config = dict(
    encoder_arch='vit',
    model='masked image model',
    dataset='photos of plants and fungi (iNaturalist)',
    train_examples=22605,
    image_size=40,
    crop_scale_min=0.5,
    horizontal_flip=True,
    translate=0.12,
    rotation_deg=5,
    method='mae',
    mask_ratio=0.75,
    loss='mse',
    encoder_norm='layernorm',
    encoder_norm_position='sandwich',
    encoder_activation='gelu',
    encoder_head_dim=32,
    encoder_fused_qkv=True,
    encoder_bias='all',
    encoder_qk_norm=False,
    encoder_parallel_block=False,
    encoder_inner_norm=False,
    encoder_moe='soft',
    encoder_num_experts=8,
    encoder_moe_every=1,
    encoder_expert_mlp_ratio=1,
    encoder_slots_per_expert=2,
    encoder_shared_expert=True,
    encoder_patch_size=[4, 4],
    encoder_layers=10,
    encoder_width=160,
    encoder_positions='learned',
    decoder_width=192,
    norm_pix_loss=False,
    decoder_layers=3,
    optimizer='adamw',
    learning_rate=0.0014,
    beta1=0.9,
    beta2=0.999,
    eps=1e-08,
    max_grad_norm=3.0,
    max_steps=37200,
    batch_size=64,
    epochs=105.3,
    lr_schedule='cosine',
    final_lr_fraction=0.01,
    warmup_steps=7440,
    weight_decay=0.03,
)
Rows from expert 3 of block 2 of the encoder, named by matrix and row number. Rows with one number belong to one neuron. Each number is 128 + 32 x the weight over its row's rms, rounded and kept within 0 to 255. All counts start at 0. Numbers have three digits each. After the name is the row's rms in percent of the matrix's.
# up: expert up (encoder.blocks.2.mlp.up, 8x160x160), inputs 80-159
# down: expert down (encoder.blocks.2.mlp.down, 8x160x160, transposed), outputs 80-159
up.62 091:145126065138162119174084114203086151069113093153154121111141136163104132112122059132102143139192112164088079136161151145150145151088064147088112099108191166052139170126131143128096120087069144122140142124106134125138124110130088165166080090
down.62 092:119139122176131131144113149132122130166155116055167128111125152138124119153241091059121132154180161140074133124146142147115105177185090102170133096121138154168110156081171118135172098086125125138098109062116088166075124051117145140128125185
up.63 104:127105109111197197070101069181147097166108143079106124142092153091127149134194137146146142077125131144093148127142174086116123179128099055106144079095102143111160137129151131105152077082070134129082131112166124130098168134157089153130071094
down.63 104:142129098125120151105122109133192126144157132136124145108108124074101135150147151110137163117063150082184146104070144128153087085099113104119124122216091100101122139172106177107120184194164127195093078186088105101132102208145114150122173157
up.64 110:114157103163110062125136126180150101144146112101110109120110094057134146176207110118188148091166119093135110090095185102100146109183092139125153163128075156111164144077119121108156112168124106151127120099109220128075126121153141126106146173
down.64 116:083082107103132120206166134134098132076130089114134142235137160128104049105096068093159179133178154145170120161175133119122142141158140132179120132114116149118092124105136181055115117140108155111132082221173168119101121152112148067120133132
up.65 102:154081142108123144159106101176103195113133135111175120170117067086127162093065153143095117106114104121122065109070119134164070102116152089088082136174097094101112131128127121114103124140191118156138089134202101126128126184152077160144092147
down.65 094:125126162166068129120113094117135101086119164132096148128108129153127204124114119144091197185132093205114176082093116106127117177117123121081083113150155166151165128122059201112173108105130142093056112076140137154153161111124135129141096089
up.66 092:181086113176163156095087113180159152102137126081118119169114119128091178136081106130060149150159149124088099104134157135145084173131100102071179081133114102094142144098102101169160113110146124116137108109151088150118127156172065178152068142
down.66 089:149161183118135159116111147076083141170128094114134146098143124140194196121126130117127106179099117140078151114161098155159145160132151079078121096107144133085132097152160038171180133064135091093101173072159116173168136030132122131121070091
up.67 088:122132089090166195101089049119166152094113141038150126154106104117090163102116125161173161116168146124091083128116146139175102130118105089078139096141107114151106156149093130126176122094086156114113128090193190093113117139146083180160114159
down.67 080:155157155103115182124084133112144179141150128120120133091094136105174233145133164038157082147074115107135156115099131118150100128112146065053082117148125144107131156183090125141147161109157109140118065065104056155111134149135150095136078136
up.68 111:128114145097183130134121134096119232144155118132163185175132159151112107132102161130126089112130180091118069185139151174117112142087068080139132085126091167130170102124161098181102158100137074125162145152177146119163099164126128123120103139
down.68 121:176179075155190068117107147143156136162146160161138103130125135115122093108119156145122089060086143089156092146050106138145105071109089126152148162130069131041140145162102124179098124156196107130207162158111167112109129196156118096177195132
up.69 076:140124106184158093163059127142115162091147114136138098082127124147102177166115038145092154143163129132064100097073128108173127182127109115051150084096124144109157144095124109144144145159131132119142104090098092161144146145177099185150115122
down.69 066:099165139085140149102137123094127131161114076082119148090181070114137168106133141109131124184085171143109116096108122122117144083128173151126120093087133156119095139173118080126120147090181101151115115144139088128124107111086172182107067067
up.70 083:125121095131123128122108099162166138093161098090100151165148056118117164110079119142070172192159171133143113121078139087160039079121136137079118070154134090073129120120112148100108143141189166142128104150166081125124069108162084183102143116
down.70 092:149143120147126071088080121113158147210110103075117065088158108123149179158213141077113118121139071115099149074142129134103124127176153112110121129138108112177176165125150096145134108144115099182097140075113092151097182023118115117124120173
up.71 101:109128139112169168127094033133136106122113144111115119160084093145098149128154145165153130180093083161074136099079053091150120113144156093105116132089124112110117120169116160160147107168129166129101074090169137144097152140142086165149094137
down.71 100:133172169062132143138104116143138133199129124153135139056147126085148203159143154085109136069040149149147106100086111125184089035149151079084116114196093111122113144148115121123136121164175072155044119119110125101159118170113136151111149121
up.72 106:142103150125159168140141153076019139157117125205107128153155149220119125123130075064135078126177125138088179151156141121126146149152185141120142100121151158153114116101157166120179112020136120046106122088144097151126168086116143133077101125
down.72 121:139128117138118106106140134111061079160145128077107111112127127109140124108162089111108080143132051096101187112090123129128161142177158167127159173097142164142220139123170144120117153146115137124115172093118061156128128028123137128098117090
up.73 093:152144154194143125084091126157133139138104152092109104151111123211122139141086113204057147189139105183106098106082126113145106114108097157104196085122181120099158153125147077136117126139187157111131165101067106162151133108151087184144092111
down.73 097:153116120136143124113159152098129146179172112098144140128121145119195144069160117086178097145144090096095165125109122130140155123145174068117155105077069160128155137178160100136186114102186123102163121117147136161089123075135167103143079144
up.74 106:145139112154100119108122044092173122132109119077090112123114030158123155203124141145133150179162107119052097086125167103119156103196151117110156109101085155087124150148117143147083113090137115146134120133230178147077162131147126146108098165
down.74 088:107146123098089149131172071123210127134121135114099121138120096036134133145078146098149172080060160117184129106116152128107113135091133112162099133164051082122067141152078188079121136164109103174101091192180115091131107196114125120104126155
up.75 097:119147114145168127106061089127176244116133141072202108111078193102118147130145117152133144144133161074095049138185100172200067121081063092119135090132102165156086157126096079118131140136148120140118107094105180080149105145130063153208094119
down.75 090:133091119048126144137185138126107063129129103077035170145119100096135190116151126078210105137123080092146172116116177073102195117145206080058078122149117164137148104171113160107120142121081114163101107199169114168095138129129152065075085137
up.76 090:112105184087174145131119132103093194144133129154158159208151146181120112149136143122087101088121168089105121141112126179126104152076132111126146102151127137167164115055170125190128141108154128105110111172151133102158093139114132121113108147
down.76 100:141166091142170114112109156133160128181109153096123114165124117091149111123123133141128115039108123080173122178053123118172094052090126111154167189146064105089144140162120097124143133191180113150172181163080161107116132159145125114150207152
up.77 096:190059131142118186098104059142122153149098099084122134150113080157088167149120172132125102115145105127121127115087224108112109156134127078095109093137130096132157151131127138154124123063104096139115163079173079150107155162153086154128032142
down.77 081:162097079155180080114089133162170125087085098087127095116080147118095117114095093130090141157150236069131107176092167070127109137086123130150127101161163130156080112101085119054122133117190159140126114152037088123120145162123105156161106126
up.78 110:164119094108145162177084115157097188141127096086154101125133065143151152136096136117103119118163160176114101146104167157106117108106151113122125147108121076137114144089143082113124114111150094156164110070144092170092165161133120134126062182
down.78 092:097118091136099119112134125119087066066101137074093111128132175136091110122092125141135170187129166127192174151135150065112148163093153187149104146120189159134111090122086167051115120134120167149114121151098149123146167123114134146147071089
up.79 097:133090163071146149206096081146084174149085108113133127199130071196131115134102114131059141121112090178120112099078108097128097136091144129121102135096161068088140109065143090159147129119152091122157124089174103143138148168153077154106071156
down.79 091:128119136055133213116129114111135086177121170121102103090133155053182161123114155153156108114069119106183200121072104110138148144116185086093059139154098100111148103185123168124099103147088125119104126154160134131156128151139127072173083128
up.80 141:136070119106151142162127177085038066126132128171085109121148132210117134121116056087133078146187091145088181122154150136138170130141193157113170144121208148131116141101170141125147116027151147079164131099129095164123157100117159142114107130
down.80 165:168119141132136108145132162136071061126124116106084132110152143121145157130180072111086135150107044121088188092084125116135163160176150164108151149082181181119209145128162125141117121126128136124098158107097066179136137026135133108101139072
up.81 084:102142123153108157181138132164102142101091151100134145172090116124126140131035103079095165110137136162160110147105138115222122111105141144107129157155125176094087103176144133153109129153104174155174135136123113132145089175123114158098108071
down.81 108:177100103102145169155108148127059135169115136109091123145179132142103085152102137070161104069152131119137142120144153112139130115155186116166079139167116103131134118124151112104157115124160089174153120113153106151102150118155113088173074197
up.82 108:117166131141179102110076096105090171137144086131140107154130137164167152099114122129172079133202116135107109163121125118110139083119083152130100107093113201103070171114186148071053122052113141097154144087125174158078179112125122130074104119
down.82 108:122184137098153120134071092114087162123112067160138137110156092148082077145127107134107129089154132141125100158171108137156133096164115148169108175094161137128063123169204084152122156159091109120125177090165130122155139065126123109115184137
up.83 111:095175130139170123093142161126121114142112139091076151156132126139139121129069096103078149149196170141139140160062118110183156131109089173119143126100148184105132117107156119127118158123121171103133182106120158137152086131161123148127138081
down.83 130:188115071116157170138123137133115128152127157128114071142134139136123037115114142105179102051084149123142115106139130106127141109111159086209081180134083119108114112178157139096113111143177117185183112133113155104078144175151139077185134186
up.84 125:149140127097127171111099078157076184161142095101169111148132081126139153163107143118147111120153123130130099126099188145105130104107162092125105094186089091118116162120164148088170101062123114148121120074175120126071189144121151141081104183
down.84 126:154112093072151118120115156144126084131083096116094097121148115080171181124091145151085134136124103088170130139124139115125145109124146156061138156155162076122144109158121104067151119160088119187117176114139124138171178095131126101080087131
up.85 088:116086148095171084228114158152061158089132085163141157135144101131113159144091085171078130116071085093082094110087164130157103092130150165100116135133192112105134140075134103143110152114148076093166120129095068183135114128109106176106104168
down.85 082:090179194156174122108135085098122181176122115124144120155154116158190152151145155104189115138176090091081122103087088141110090128194090116118104100106089134127086105135164149084129112070148124114109117135164177113056161088122140142172074164
up.86 126:130154103137242094106083121128148175103161153122140136203123163138132127128086122211139112146158160102098086156081104125144140113108057133118114109086122182102161134131130144153094143144117155090142165116124176127142110137145066140135149102
down.86 136:140127146178158141083127142140120100162135171122107092157109158148170104153131124129201087066103057086099162119096103101124142136150132097160136170082035150107177143152147135158149085116140146062184130139105166123066186114131132081169156175
up.87 109:103165166139115154073139113132121164163101120150157104152112124189137129139133132151176103074130116119117126119138131106130110055112163122145098117167072088174052123147117147037124101096098181081089133127114184108081119083104147130060142168
down.87 128:071152166152110120128106082114080144108123104133142115096119114149097102138126115161098144161193134215134124111215090140133143180167116164167087137106172127185072117112188133149118127115074139117121123079166130149137124066113138140118135118
up.88 106:119107144133141159145124158086030139145153103205097138158160151218118133112132080076149073134155115140089180160142136119119164137151170142140130117102139152151114138100167173091171111027133120042124124091114106158098164093113146125081104151
down.88 123:112117098145128081090130116121050102158162105082111106095133128109124146123165090139109091121145084106103173116117123130114143148182158147127141168111161167167254150114194144107111145145109149124124163054109095159120125008123116144109103108
up.89 095:094113152128146126124113092105116176124128117074141083109091113110159153146140118153174101071137081090123123161145154142138127086142161122119102154175078113164052162144149138042120090092097139099107095082138153113088149099133138147077125160
down.89 086:136137169105144113134085136136155148152107124105151093122108114076194213130112160179117122144127094089189118097113084134127130143132161120056087157178124084184117124165125136106148112191105111166084124097141126158129136119116119099096083214
up.90 095:134159102140180102181069135150103226074152079175153158145149093161114153121077080166100132177150079115085056138102113095181104142194089131086128104101125181068148121191137116138065150141135079105189133131131101124134106097152090157188114132
down.90 078:109122130151126121068131137130179124207127118053134151103085087121215127166157132130161078155172077034098147100084133149094131133155098145131130100098124118135137156104113115128168109072088138087094174109107135178087141032113140141092117181
up.91 096:145104119170209175103085121142109179096135140104126121125114141175089169130121103137038121167138155137090092131139157129158074162113112119075160044094157109136130154128120116159138133119150142106132121095103073161142116158168073161180069157
down.91 089:091113164084126168165159132064082108131117062080121161141179099147139203119129107072123133165126107164079154111164131120114166141146205115070146079074130130138131065112161083129148141101118123127100132122185125152134145043112166155093081092
up.92 096:129128124165140135197107141090102114134129108112077134187095123157125141144137053090110122125162115135093173148109149120143156203143133140099159112097091152089145125104158110171181147063087136110160123036130138167067122132175134153186055147
down.92 086:105129090087140109227073121115154187083128120157154155127083120086088178103087138109136172117112175153201092132081123122192113082108143112093104110203090133103105102184092164059129153190151139155118099150136112091117132218117122109110165117
up.93 105:110142184151173157137100121104111185147060133052163124159151144207159142167133124099147132071112094125119124163128112132157061105087132114136124111131120105155081128088093129114174117065124128042085112086106157135127155070145123146113150163
down.93 101:085118206125081137161103141151103139117118085138146135153153109125162197133077079142101151140129095157150112124152063140175078111131124154079163140177144124142112123126167086123191131201107148090094129126096118120227134082136104126104133097
up.94 079:172092070118207171117075120116089082115102150122116124115127110142087170124072094154080129128173142124058143103120167097155143171126165101067146068114202109129117153107095111129151115101133162146145137065132087162131139146166111177130075110
down.94 053:109127164188118106136125146106109162143177103103173117109126164112125147123183054083179105155122209108120107118099084119138091134164113095102165093130082140104121111133106085137143141082207110134168109107080148127079109120098160152154070139
up.95 117:131128129196133143167114160146136165135090141146177102131102163158124133144057117166076135151138163151167088145172121151148104107072121123153111095123116116138024136185114121049118090130134142136144119171058059127148153154082150136168140106
down.95 136:152127126131155117155100101152157134078144120158131160170170135167054103126117125145091179138133226153107109134136145124122096160123093135155142106159173126085101139108115129153104143139145092146124120122120157082177120180181078164171127144
up.96 090:137134165153112136150090107167141156106086139089155111105107056121105162174151134153082146108122167214109073121109131111152117143170145111108158149156088130183100112160138074137132096174129126149097097143102113123152155170135069135120148124
down.96 091:139172098094185140112129143116080128178164127127132133128213155113181075096095128083193110130169130086138151118122095106146122127141144146173067109106150141069143137130179133050146106054097103125129193078165171134106115074137138152146090172
up.97 096:079171106109122108044113068125128102127127108088117120099163080124099133173141109165185118117145091119078116090150128093149104091176107132097175107125116152119117151144132106078110097140114138119098200124156210115155168102123125163087130140
down.97 073:165131118118140099114125138121165123184152130133104142071111079096169187138154198090106071140077115095097133114057146150112101129128137052088104130185113093117204159135110110170108104097169058150118110087106060166134154154157110138098089167
up.98 095:113113130177122121134106122155116157106185078147148158146112109202116130090083072102109105154164155114112101160133185165112124108123099149118177104130128145066115170080200128109156152062155094102160148116114094106153100141130113129108104120
down.98 080:168134080197199056106091127199065141123165109118146069153131132119123142161117091123116091103133138073171098151079130107107094093114085128096152162092138129113119156120156122075087131171123112142183164146058137126085140128146054105097188128
up.99 090:114103135103144124068127122112106101123157132174107101158147145157151133091069144150187036108178094096115125174090132079091174120162124147124090152140118121144075150125155173067101132039120160092198108147121169140069172121121124148054130169
down.99 108:126142136093142111122113074097081143119137084122120144097147115133067100132150122126106126120186133134104134133169112125135118153175119131156087140106187170139097130128189109180105146103099092135119129090210140160139129064135100079132164100
up.100 092:105111102109136084111164138184181051146123145158103148182131151032128127116119123148076182134146156104168114115066104129116158121183087156128147188148123097098155129118126156096074118204141157159120118206136162140153099206118140116095137104
down.100 114:118117073114163162168143145149115125102101148172113152180143143158114019121066113127136128097119186132147111178132156131151127105112147155205110148151121131092087124165108166081114108117176136124172120164120152071108131224129135104163143121
up.101 096:165109107154137150094091091097138145093138168084113139109110103176081150137092141142077117204151146167078137108083129118144123170111130112078141054106153130128108158152101143200126146122156137130134112110145086143132135149162086177124105107
down.101 076:135096139064130153133130149146064104145151088124099121109168134123117210119159082079154137183095152103114151110186127123131135164146170141076124118106179131110118110144163077141138150108125107160130119146113064135153149059132155162094064069
up.102 081:160122108106105155161108135136147146114084174129157087151071115093096162157097106144153181053113131119133096132168146099143131164118130105109141116134077136139161121102070069161161076141069094090136107147173169136098188136130111143130167102
down.102 097:141104158128147135117117110134069134178165085106092148191203120175099124085125123089182112118144152127136147141095109120092131156220135146130056141088168111085115147131175162107106134066092080103140133124147175107089157103193083191146099187
up.103 099:123108106108162114110098141168107127108153138105130131083150120098103161144102087239104159106157135164089099089131182133144098110101107129090118055135178096098114176107104118123133129117169121110094137134124125163167158136108110186109141109
down.103 097:124095120094152152120142125097069131187152138072127097111161144104159175129169125053192088121081113107135175088093104151150142149178202132087091161110117123148151151149187129083096105148138131158136116125101108145071123102127154152141075123
up.104 119:129130132085112139130127143050065107149145121178115135129164153139160128086087136087202069096177099117125172177138125102130179141149176120129119115157123111166136110122151155072161145024105137081132149075141155124094160086127140117058107151
down.104 130:143132104113121101091135090088069117124162109139130115085149131104084091112166143150110119138130091121092144131154109128152166168163144122154105161092146169150173130131190118158104138108127105127150186068194138129122116018124117110129130091
up.105 120:166069148102160206140117100098067101140095157113108108162089132158099147143151147117107094167119121146075161106090127093151147151084184052101103129084162119124138127149127133152146115085149177134127120096160098192086153169156124154110084143
down.105 098:134179070108133093129110084130184142162122082143088117081163049126154153158112175115139092146092171152131109102059185102091143042169129120137121116149118112079097109172139135070059167115111031171101182113140111109112134167155129109130095110
up.106 096:154082102134152180102072075147083126103133118099117106124105095123106178106110104154155085107154081104082142110106145117174144124147158085069097113129143153118146154192149129118150125075092172111151107091132121168057107115171073190121071135
down.106 070:129150130112176143130105116126176160129108122080131148191109164118146126188073127138166174096152173016153126138101164131163117100091129146156149194161097160075106131142087098113130156093173090110148150175107187143100140197155145131133149123
up.107 103:125115141096085146147129134140120154158159074141144158138144097098116158137148141077157088123137122096094107125132169129130134159155153072117152116167088140157159099074112114169179139070168087141137061104183150110088102149150112121121094180
down.107 105:139099110103114087180161149138114109116169129093138122187132135065116037079113131118139141093081146091159117147093137121127127093080163079175184174094054140069147126126119144092093130183205109146189149206140126086120112181139150089157188107
up.108 094:132115062125133129115098101112120146114159134087083143119142095123092164143084114158089135121166116160099139103091169094137121123124078132078114080091172124101170163098119139159123158130139149112164149086171107148146118153175079165146116110
down.108 085:100116140161110095149115137131109116130130076089142146090148105102140242155160071113097136182156091132088136104170136137144135146195153153026162094145108134185157140122118095136149103108139103081069131120127070164132153025090139125091108116
up.109 126:137102107110137125132110154078024097096138119176119111126148137203100141138133045111140095159161064131084164126155132130150175126134151154106154170087186170142117139107165137120154139059122139057167130109110150148118149105127143150102125105
down.109 141:153135132129121132154111140126043088148120115100111112080175157133128116152205078101100157124133071141069187109117109153158131158193141153144122159106190172135176146117187114147145115131145121143084138078111079163125123022138134148128153078
up.110 102:176073118091114107097139055111157061110114145141089127139108095077130148160171098138123165197160116087083149070099151134119155166160141122108156067085159153075167141117127147185103117136123126139087121151207126156142166137134130134114111099
down.110 103:155121092056110174171128119097179120111113168128135115137105112076121125111084135079111145079134194119146143136077127140124107092099118117130118107181093114135065122134086179088116112185118185175112083186179107106116125201106125117098156107
up.111 095:099125167143123163091113136137119126160121141161141099147133121171171141121078137119183090066154088097123137139119133086141147108129173151124084134160101110171061145108142171046134103031102199091133072138142175126051132085115133149090137185
down.111 109:102167193120097150098084110124101176147125083071151135115136121102170162122132137112154149124198116144167098136184081135151130156146109154113069123130141128175090109125187115097125126118096136149092113075182152140105117057153121075096110116
up.112 095:141141122139157106147107087085120183105172087123149128135148120166167120071079163181147109189215161139121083181099130139098121116118070149133138101110136172128091159147169121072068145081201106122185200095106180132125133129137123120153096108
down.112 077:109222158111156151074083100132163148153123084120145103137151087122186169149106161154075110074114141113174106129114131138163107088121140112090119153158147148072080106203171048154127140157101093160108161101158163128155104107139102062159091142
up.113 134:145121131096129116135104118119120153099165066159119156127168104100165133071042136160143094172144134148126088173130183132122135106130134125119123079167120124071140124137175129071089156081151094154175180062150131118159153132132116124103087144
down.113 145:165159104119134141118093132132141144126132099172145129144152082108124114119096191158068111149110132118138063150139129133131137092151116108121127128133135155059129114203146086132047141164140075170180176117173098127171125116142095066165117127
up.114 116:130134094130127134105107057156147118078101158026118092118109118076107155171160106106154149095131110113132139087135139109159086142152137107073146145133101165135143119152073136150130099165094157124082124120150138137153156128145081152146134088
down.114 098:238137108084169150111091119126128118173149110139107122125191117083164126119134197122088116120133139129138155119070142140106129118145139106136094108133166118094162145128139118140112122105120034206114148105182115160142142092174084093132084141
up.115 089:112123146165179120166070109174091180116149106144159130106162093187122176154112065172055152140117142174084077095129136171152087072115100173087140078093170100098124172095145117094119126146178111098125113084094098131172150108109103180121104133
down.115 099:120153159101151131116163142053103120182148133107109126089131123116169167111158135116158098143129121131049159086134117155150188159173200109096140091105121182116149115150153084127131111075159105137103147086200129157132131036118187135121086087
up.116 093:145085169089150167111080113166117123099078156128146125156106092099101154151112136216076164078102090184094106106108133161166065123103153077084186096143146122140160144112089068188119106152162140139094129109165140127137146150129073171112078120
down.116 097:122111167165128137131127132143081128156082118128119147159080105161090190159153086117126149112205061162115166117123130122117126136161130190104151148077167142199161128128153128102183120113053154087101130106077136177091140058131123176130095139
up.117 089:120142165104145153136127140092066163151163127159152116163149142142153118121126106129147089091169116155103160164141135155116126110123178134130151081164090144127091136123163138085136104091139128107111113068113169128078173080133137151082108171
down.117 102:087140163113143111095116149125053131185140093127148104140127132115155175130175132137110115173115119125117105113139113133134138138171176139089151156122143112171180118119159103084125106181147106155110140083139136144136134065141131120086054169
up.118 109:152129133150167082151087125193113178085156105150122136167135114145141133130037094192077124159170096144105089153068108100111114083131068155084133132089156136073156151136170126148055143137142084098179162124067127162141122137166034144152139129
down.118 122:170161127185159088088113124116122134195172198121118090126104167165168137142138117108198089103131059096119160112117107139098135145140105078130090143097046163093170158183137178154143110102160134080173153113105143139076154104147114075171155176
up.119 095:159107148125157148105088055102110142126075149072102130175090122129149134141145133096152114110161106099094147140110084078123118158068138073116089124061116108145145121101116145121181136119088142099094119088183126145075152115188077146129098114
down.119 100:177140128046163139099078126131112177147141100212123141118182110108142136126106166166092096105100146123166098151103115118144104058102122128108095148163130057085137117142172099121104127148160057164149173144150138115169142146140092160074162141
up.120 093:154142102173138125099092060102132138088137132075086115100109098151127127138106130155097129171172138147056124075069175126110148130155109166094118056096143149134124166120113186140134144130171140135097101096129117160137137122158102168165126100
down.120 075:134111162114141151167173138100072099162157108127142131109151155096123181133178054074097106139075144098122177112147110153134096158128170111072127040105146156081144123118129100157128087084124069126102121110135057140148147069080169161149072105
up.121 106:166080154122126145146117098142134151135121114097136113162117112116096125140141161090118131131142121091078105127108138135105110195129114053114169102133103087127176114061095089215167108087131091136122081121178158121081157174163099124138089163
down.121 114:085082079082127146151175121123176104117144142097145134174120118074126053111065168116137152062091162067183114133101172098127130107093137093185125162119085106093114124138080174080108127159127135146172140198117131086107131202087152118195163130
up.122 104:147121084161153114101057090126159150122145086104132131127150122107139159139154072144075160177209161148102099131155139125155095160162047132106163056150130165099106166077147113069103139122158133138098120129104131129146155126145095140132099090
down.122 098:156142126114144151057162109077076067139200148111085123094160133124144173101160162111152074197103110112147205121101098106120172145159168107077066133142149164123168141185177168130127119100104130149117143097155105157094089057144139133105018122
up.123 107:106122129096187141115132155136146152141126159151125177157144188132146119078058167196031138159105199156164096182124083163136123091090114118164116115140128115135115097183132127110059141159176143151155128198098105129158081183110140133125130109
down.123 127:151134088138153137152124138150158143105098166203137118133134118155114061126078137160127134097134189126153107157123155123149129112115104138187105132167136121067097136161087149118101119120173125146163136120100138098139122247133123100191152148
up.124 098:107166134124133148125117121146080139144186092049109127177145096142135160163153071125175112093145116161089107126138166139134152081170120112123149132113071194060156166131207139096152111131162116111152101083146166122114127141123133127122133121
down.124 099:069134164171098116152114156139103137068151112182133143185107135136120104146078083108068124112127172148157116146163102096146089137113069110171202116116117125075098120104118132099158146144099145105164133111105116126178133159166091134074109150
up.125 088:164132073078171174172055087129106167101090158107151086121117050146074164098090120138120110136101105176063073092105094126167130115125176117068097145109130100132110161167080121142136130158138114148166101088167110152093157163145097164150089133
down.125 066:142122162127102133178118171078111175094107082096132125115110121101164194149102089082108140206160155136141125128125152164147114120158160120052150070143113134153093131158096102092123163147119121125076076150100071145169105146138113100100069106
up.126 094:153085133099190123162086109116073199124136130102167113143117099152107161104093104132105097099167147131085075114109130149175123141142159100085098110162112132152098151094115094161142143089157134149128116128175124146090134160165105176095057164
down.126 057:158100107144173142099105150140134100098072119117076081145089194113134124123115083108145085093194081087152181187073144059141115130183067122124095143165125112116097101152116156095155150094074166114103059153083100100068193156138117115157121125
up.127 101:169048108125141153118099067162110125117155095089096148145122084102093188152171126125164134137120117087083099084091200093099123170175112092076094086135106106095175169116147133157113133064102101132140131120192108180057145124160089174119075160
down.127 091:103090146124139125125117150124105099111089134087135112103145163108113183179165084155089156141150146122051138052118109165135098173117152133089132081175192117221125131075108112138128119149187188168020083122068103124164141133086154143128127120
up.128 091:099077139166115173148119147097021114099122154160148118146115155202098118149119014140108146142135103143091167137151128122167156164084131168109194139086176148107118129113148130134158103074084195067138119131090112150159132093113129167157100094
down.128 102:151154129152122130136055136140068136152088106145128105076148172164106159186185095079113121120114122167066137127174109148147116198192114097118093132156182154130144154118159112196152110101097118125102125017124103159142133045136110126131141149
up.129 138:138139136100169165088093072100140161157083150121156092138099106120154131134113139139156121071188109127131139119124105148137108089088142115118085078174116093160051151113134164099134101059097175102075114100172155126071150107137127144082147112
down.129 142:111166089106145133114107154150148106131126133156129104143138126074170205105090123132141143078159140105195096134127128140144129088106095138065125147194102101130090138168127174061196148192143167164121094162110160112125119189111133161065197135
up.130 122:106150109115109113118127104219152105108139187101141094155102108054080145116161152180141167109129154137137060057085114136140119111205110094115138144173077148146127122149102113159120093167133161172105103176143165112108101176134083148091129091
down.130 154:122134068098158161149132127125069133133117094107121153184194146122107084137074082079159140097190162115168156174177152134154139117141160166164086117162149162114105124127170137048153117091099127120135140118170158099124146086111134112112090114
up.131 095:144096114153177174157063090113099130096086165098132107144094113159091178137085084191090115135114142179094149098112122133171139121086123110076111134120136135091080182168133137117119103136102148106170122120120109188129173134122104188142090075
down.131 075:138192178137119101127088083103079185147147103100121115090119093135129150151179154111097101191123126151141111092121092146149127123152141097106052143162129119146083131145196119136138139071170092143128098077161106172120111069168118142064095127
up.132 102:214084135090173105190086094143154160109109143147143089140126099167113150153109142132040127138117125112112097078077101130110103156111150111114124126159131094123127150092081143171136101102162085125165111145159121170093177129147110147092097171
down.132 123:059118093125110128141172110137153122102112143102128143185080140136110073110080134153138128097131169111186124149123166100086138098105101156198099161126104157097095141133103193050096123137113145098150120175119185078098121201100150156159174128
up.133 114:196052099140134141101091086172121109112128093080090133150138069110102164135116142160114145151182121114108116102101189079109127158145125113076125100125155090110142170099146121109123131090128109166131101099173131184078183162183081155166070151
down.133 112:092089153111119121169116088130129131102072066078116100104123110094110137162173080128116181115143144085082122102097137109147099139125144185139154153150156084189100122073119116119135151178163145169051056150061114100123124185131130159172115126
up.134 093:125098127127127207066095081201112179092153147109159126131139138117082173123109102145126171115110097126107098115141107151184045159137096115085160116144117112107100161122130107165177130146150130088094111112138117102148078125156074191119133072
down.134 085:126140145124132103109079135094129173168057138083124106111061154138173169139130131075157074082200158101131128172159120088115127149121085109113076084091135158155104063131075118104159140057091141121060143068152161144073170107155097119132114174
up.135 090:149082072150151120139094105176122148098142079065109119129109064102090168135149103145098140132158098106039071085105213106101164155154138115064129088142136124122176165081124115146155136112124107145140111097209158181106134131179098188140095178
down.135 084:160158143149159135104103133094114111174159128126131147091144151148141165119189104102129120181111148140097146108162112169150122173162150148107111077114160191106149145152135099167121123086101065141107163064104080162130121028106126145161056099
up.136 088:146123117183174129119075093204117136109118129114128112146091108155088148157136094197034150195190147173088109125165133140110118119121090127096154100122159132136110192095181092104107110146127140117115153099063080143150137175140085181168106099
down.136 099:103177153091146109152142144089090157148140108140150108117160135133183151111117108094156088149095075112116147132161098151156144114149172097101074142084112177105176089180155071122115106106112095107137203072184135149144126015100179131123091102
up.137 098:102086154093160181121094054139103127124157108076132141172107127096121124101158137163161137182169098151072124114137096120127137143154136079103102107094111116123110151114185172108161108077114145141087045128242147108099125140157102135130107093
down.137 104:127126167094086180097086106131185120137122133093120114118116123075120168165140157142165158085073130091140124101079119119145089073116132138080104127162109064135082134124091134123144129198139139164054083150117129085123147185128117174096195136
up.138 091:130139095175193114162077108149101179094139166055144093146095128156108180130100089130064111143156167189097094116076132134168102121123115108081126126138095140144127153093131135150167141150160158105160101095112091149112123179146111166097105118
down.138 080:136133164121090132180136120095120142159113081092138147087157112121123195127172129043143149188095106129098119112122132160155103165165156091073115076150126113100132082146109093180133149091125073176060116109164041124174118105119158128161079104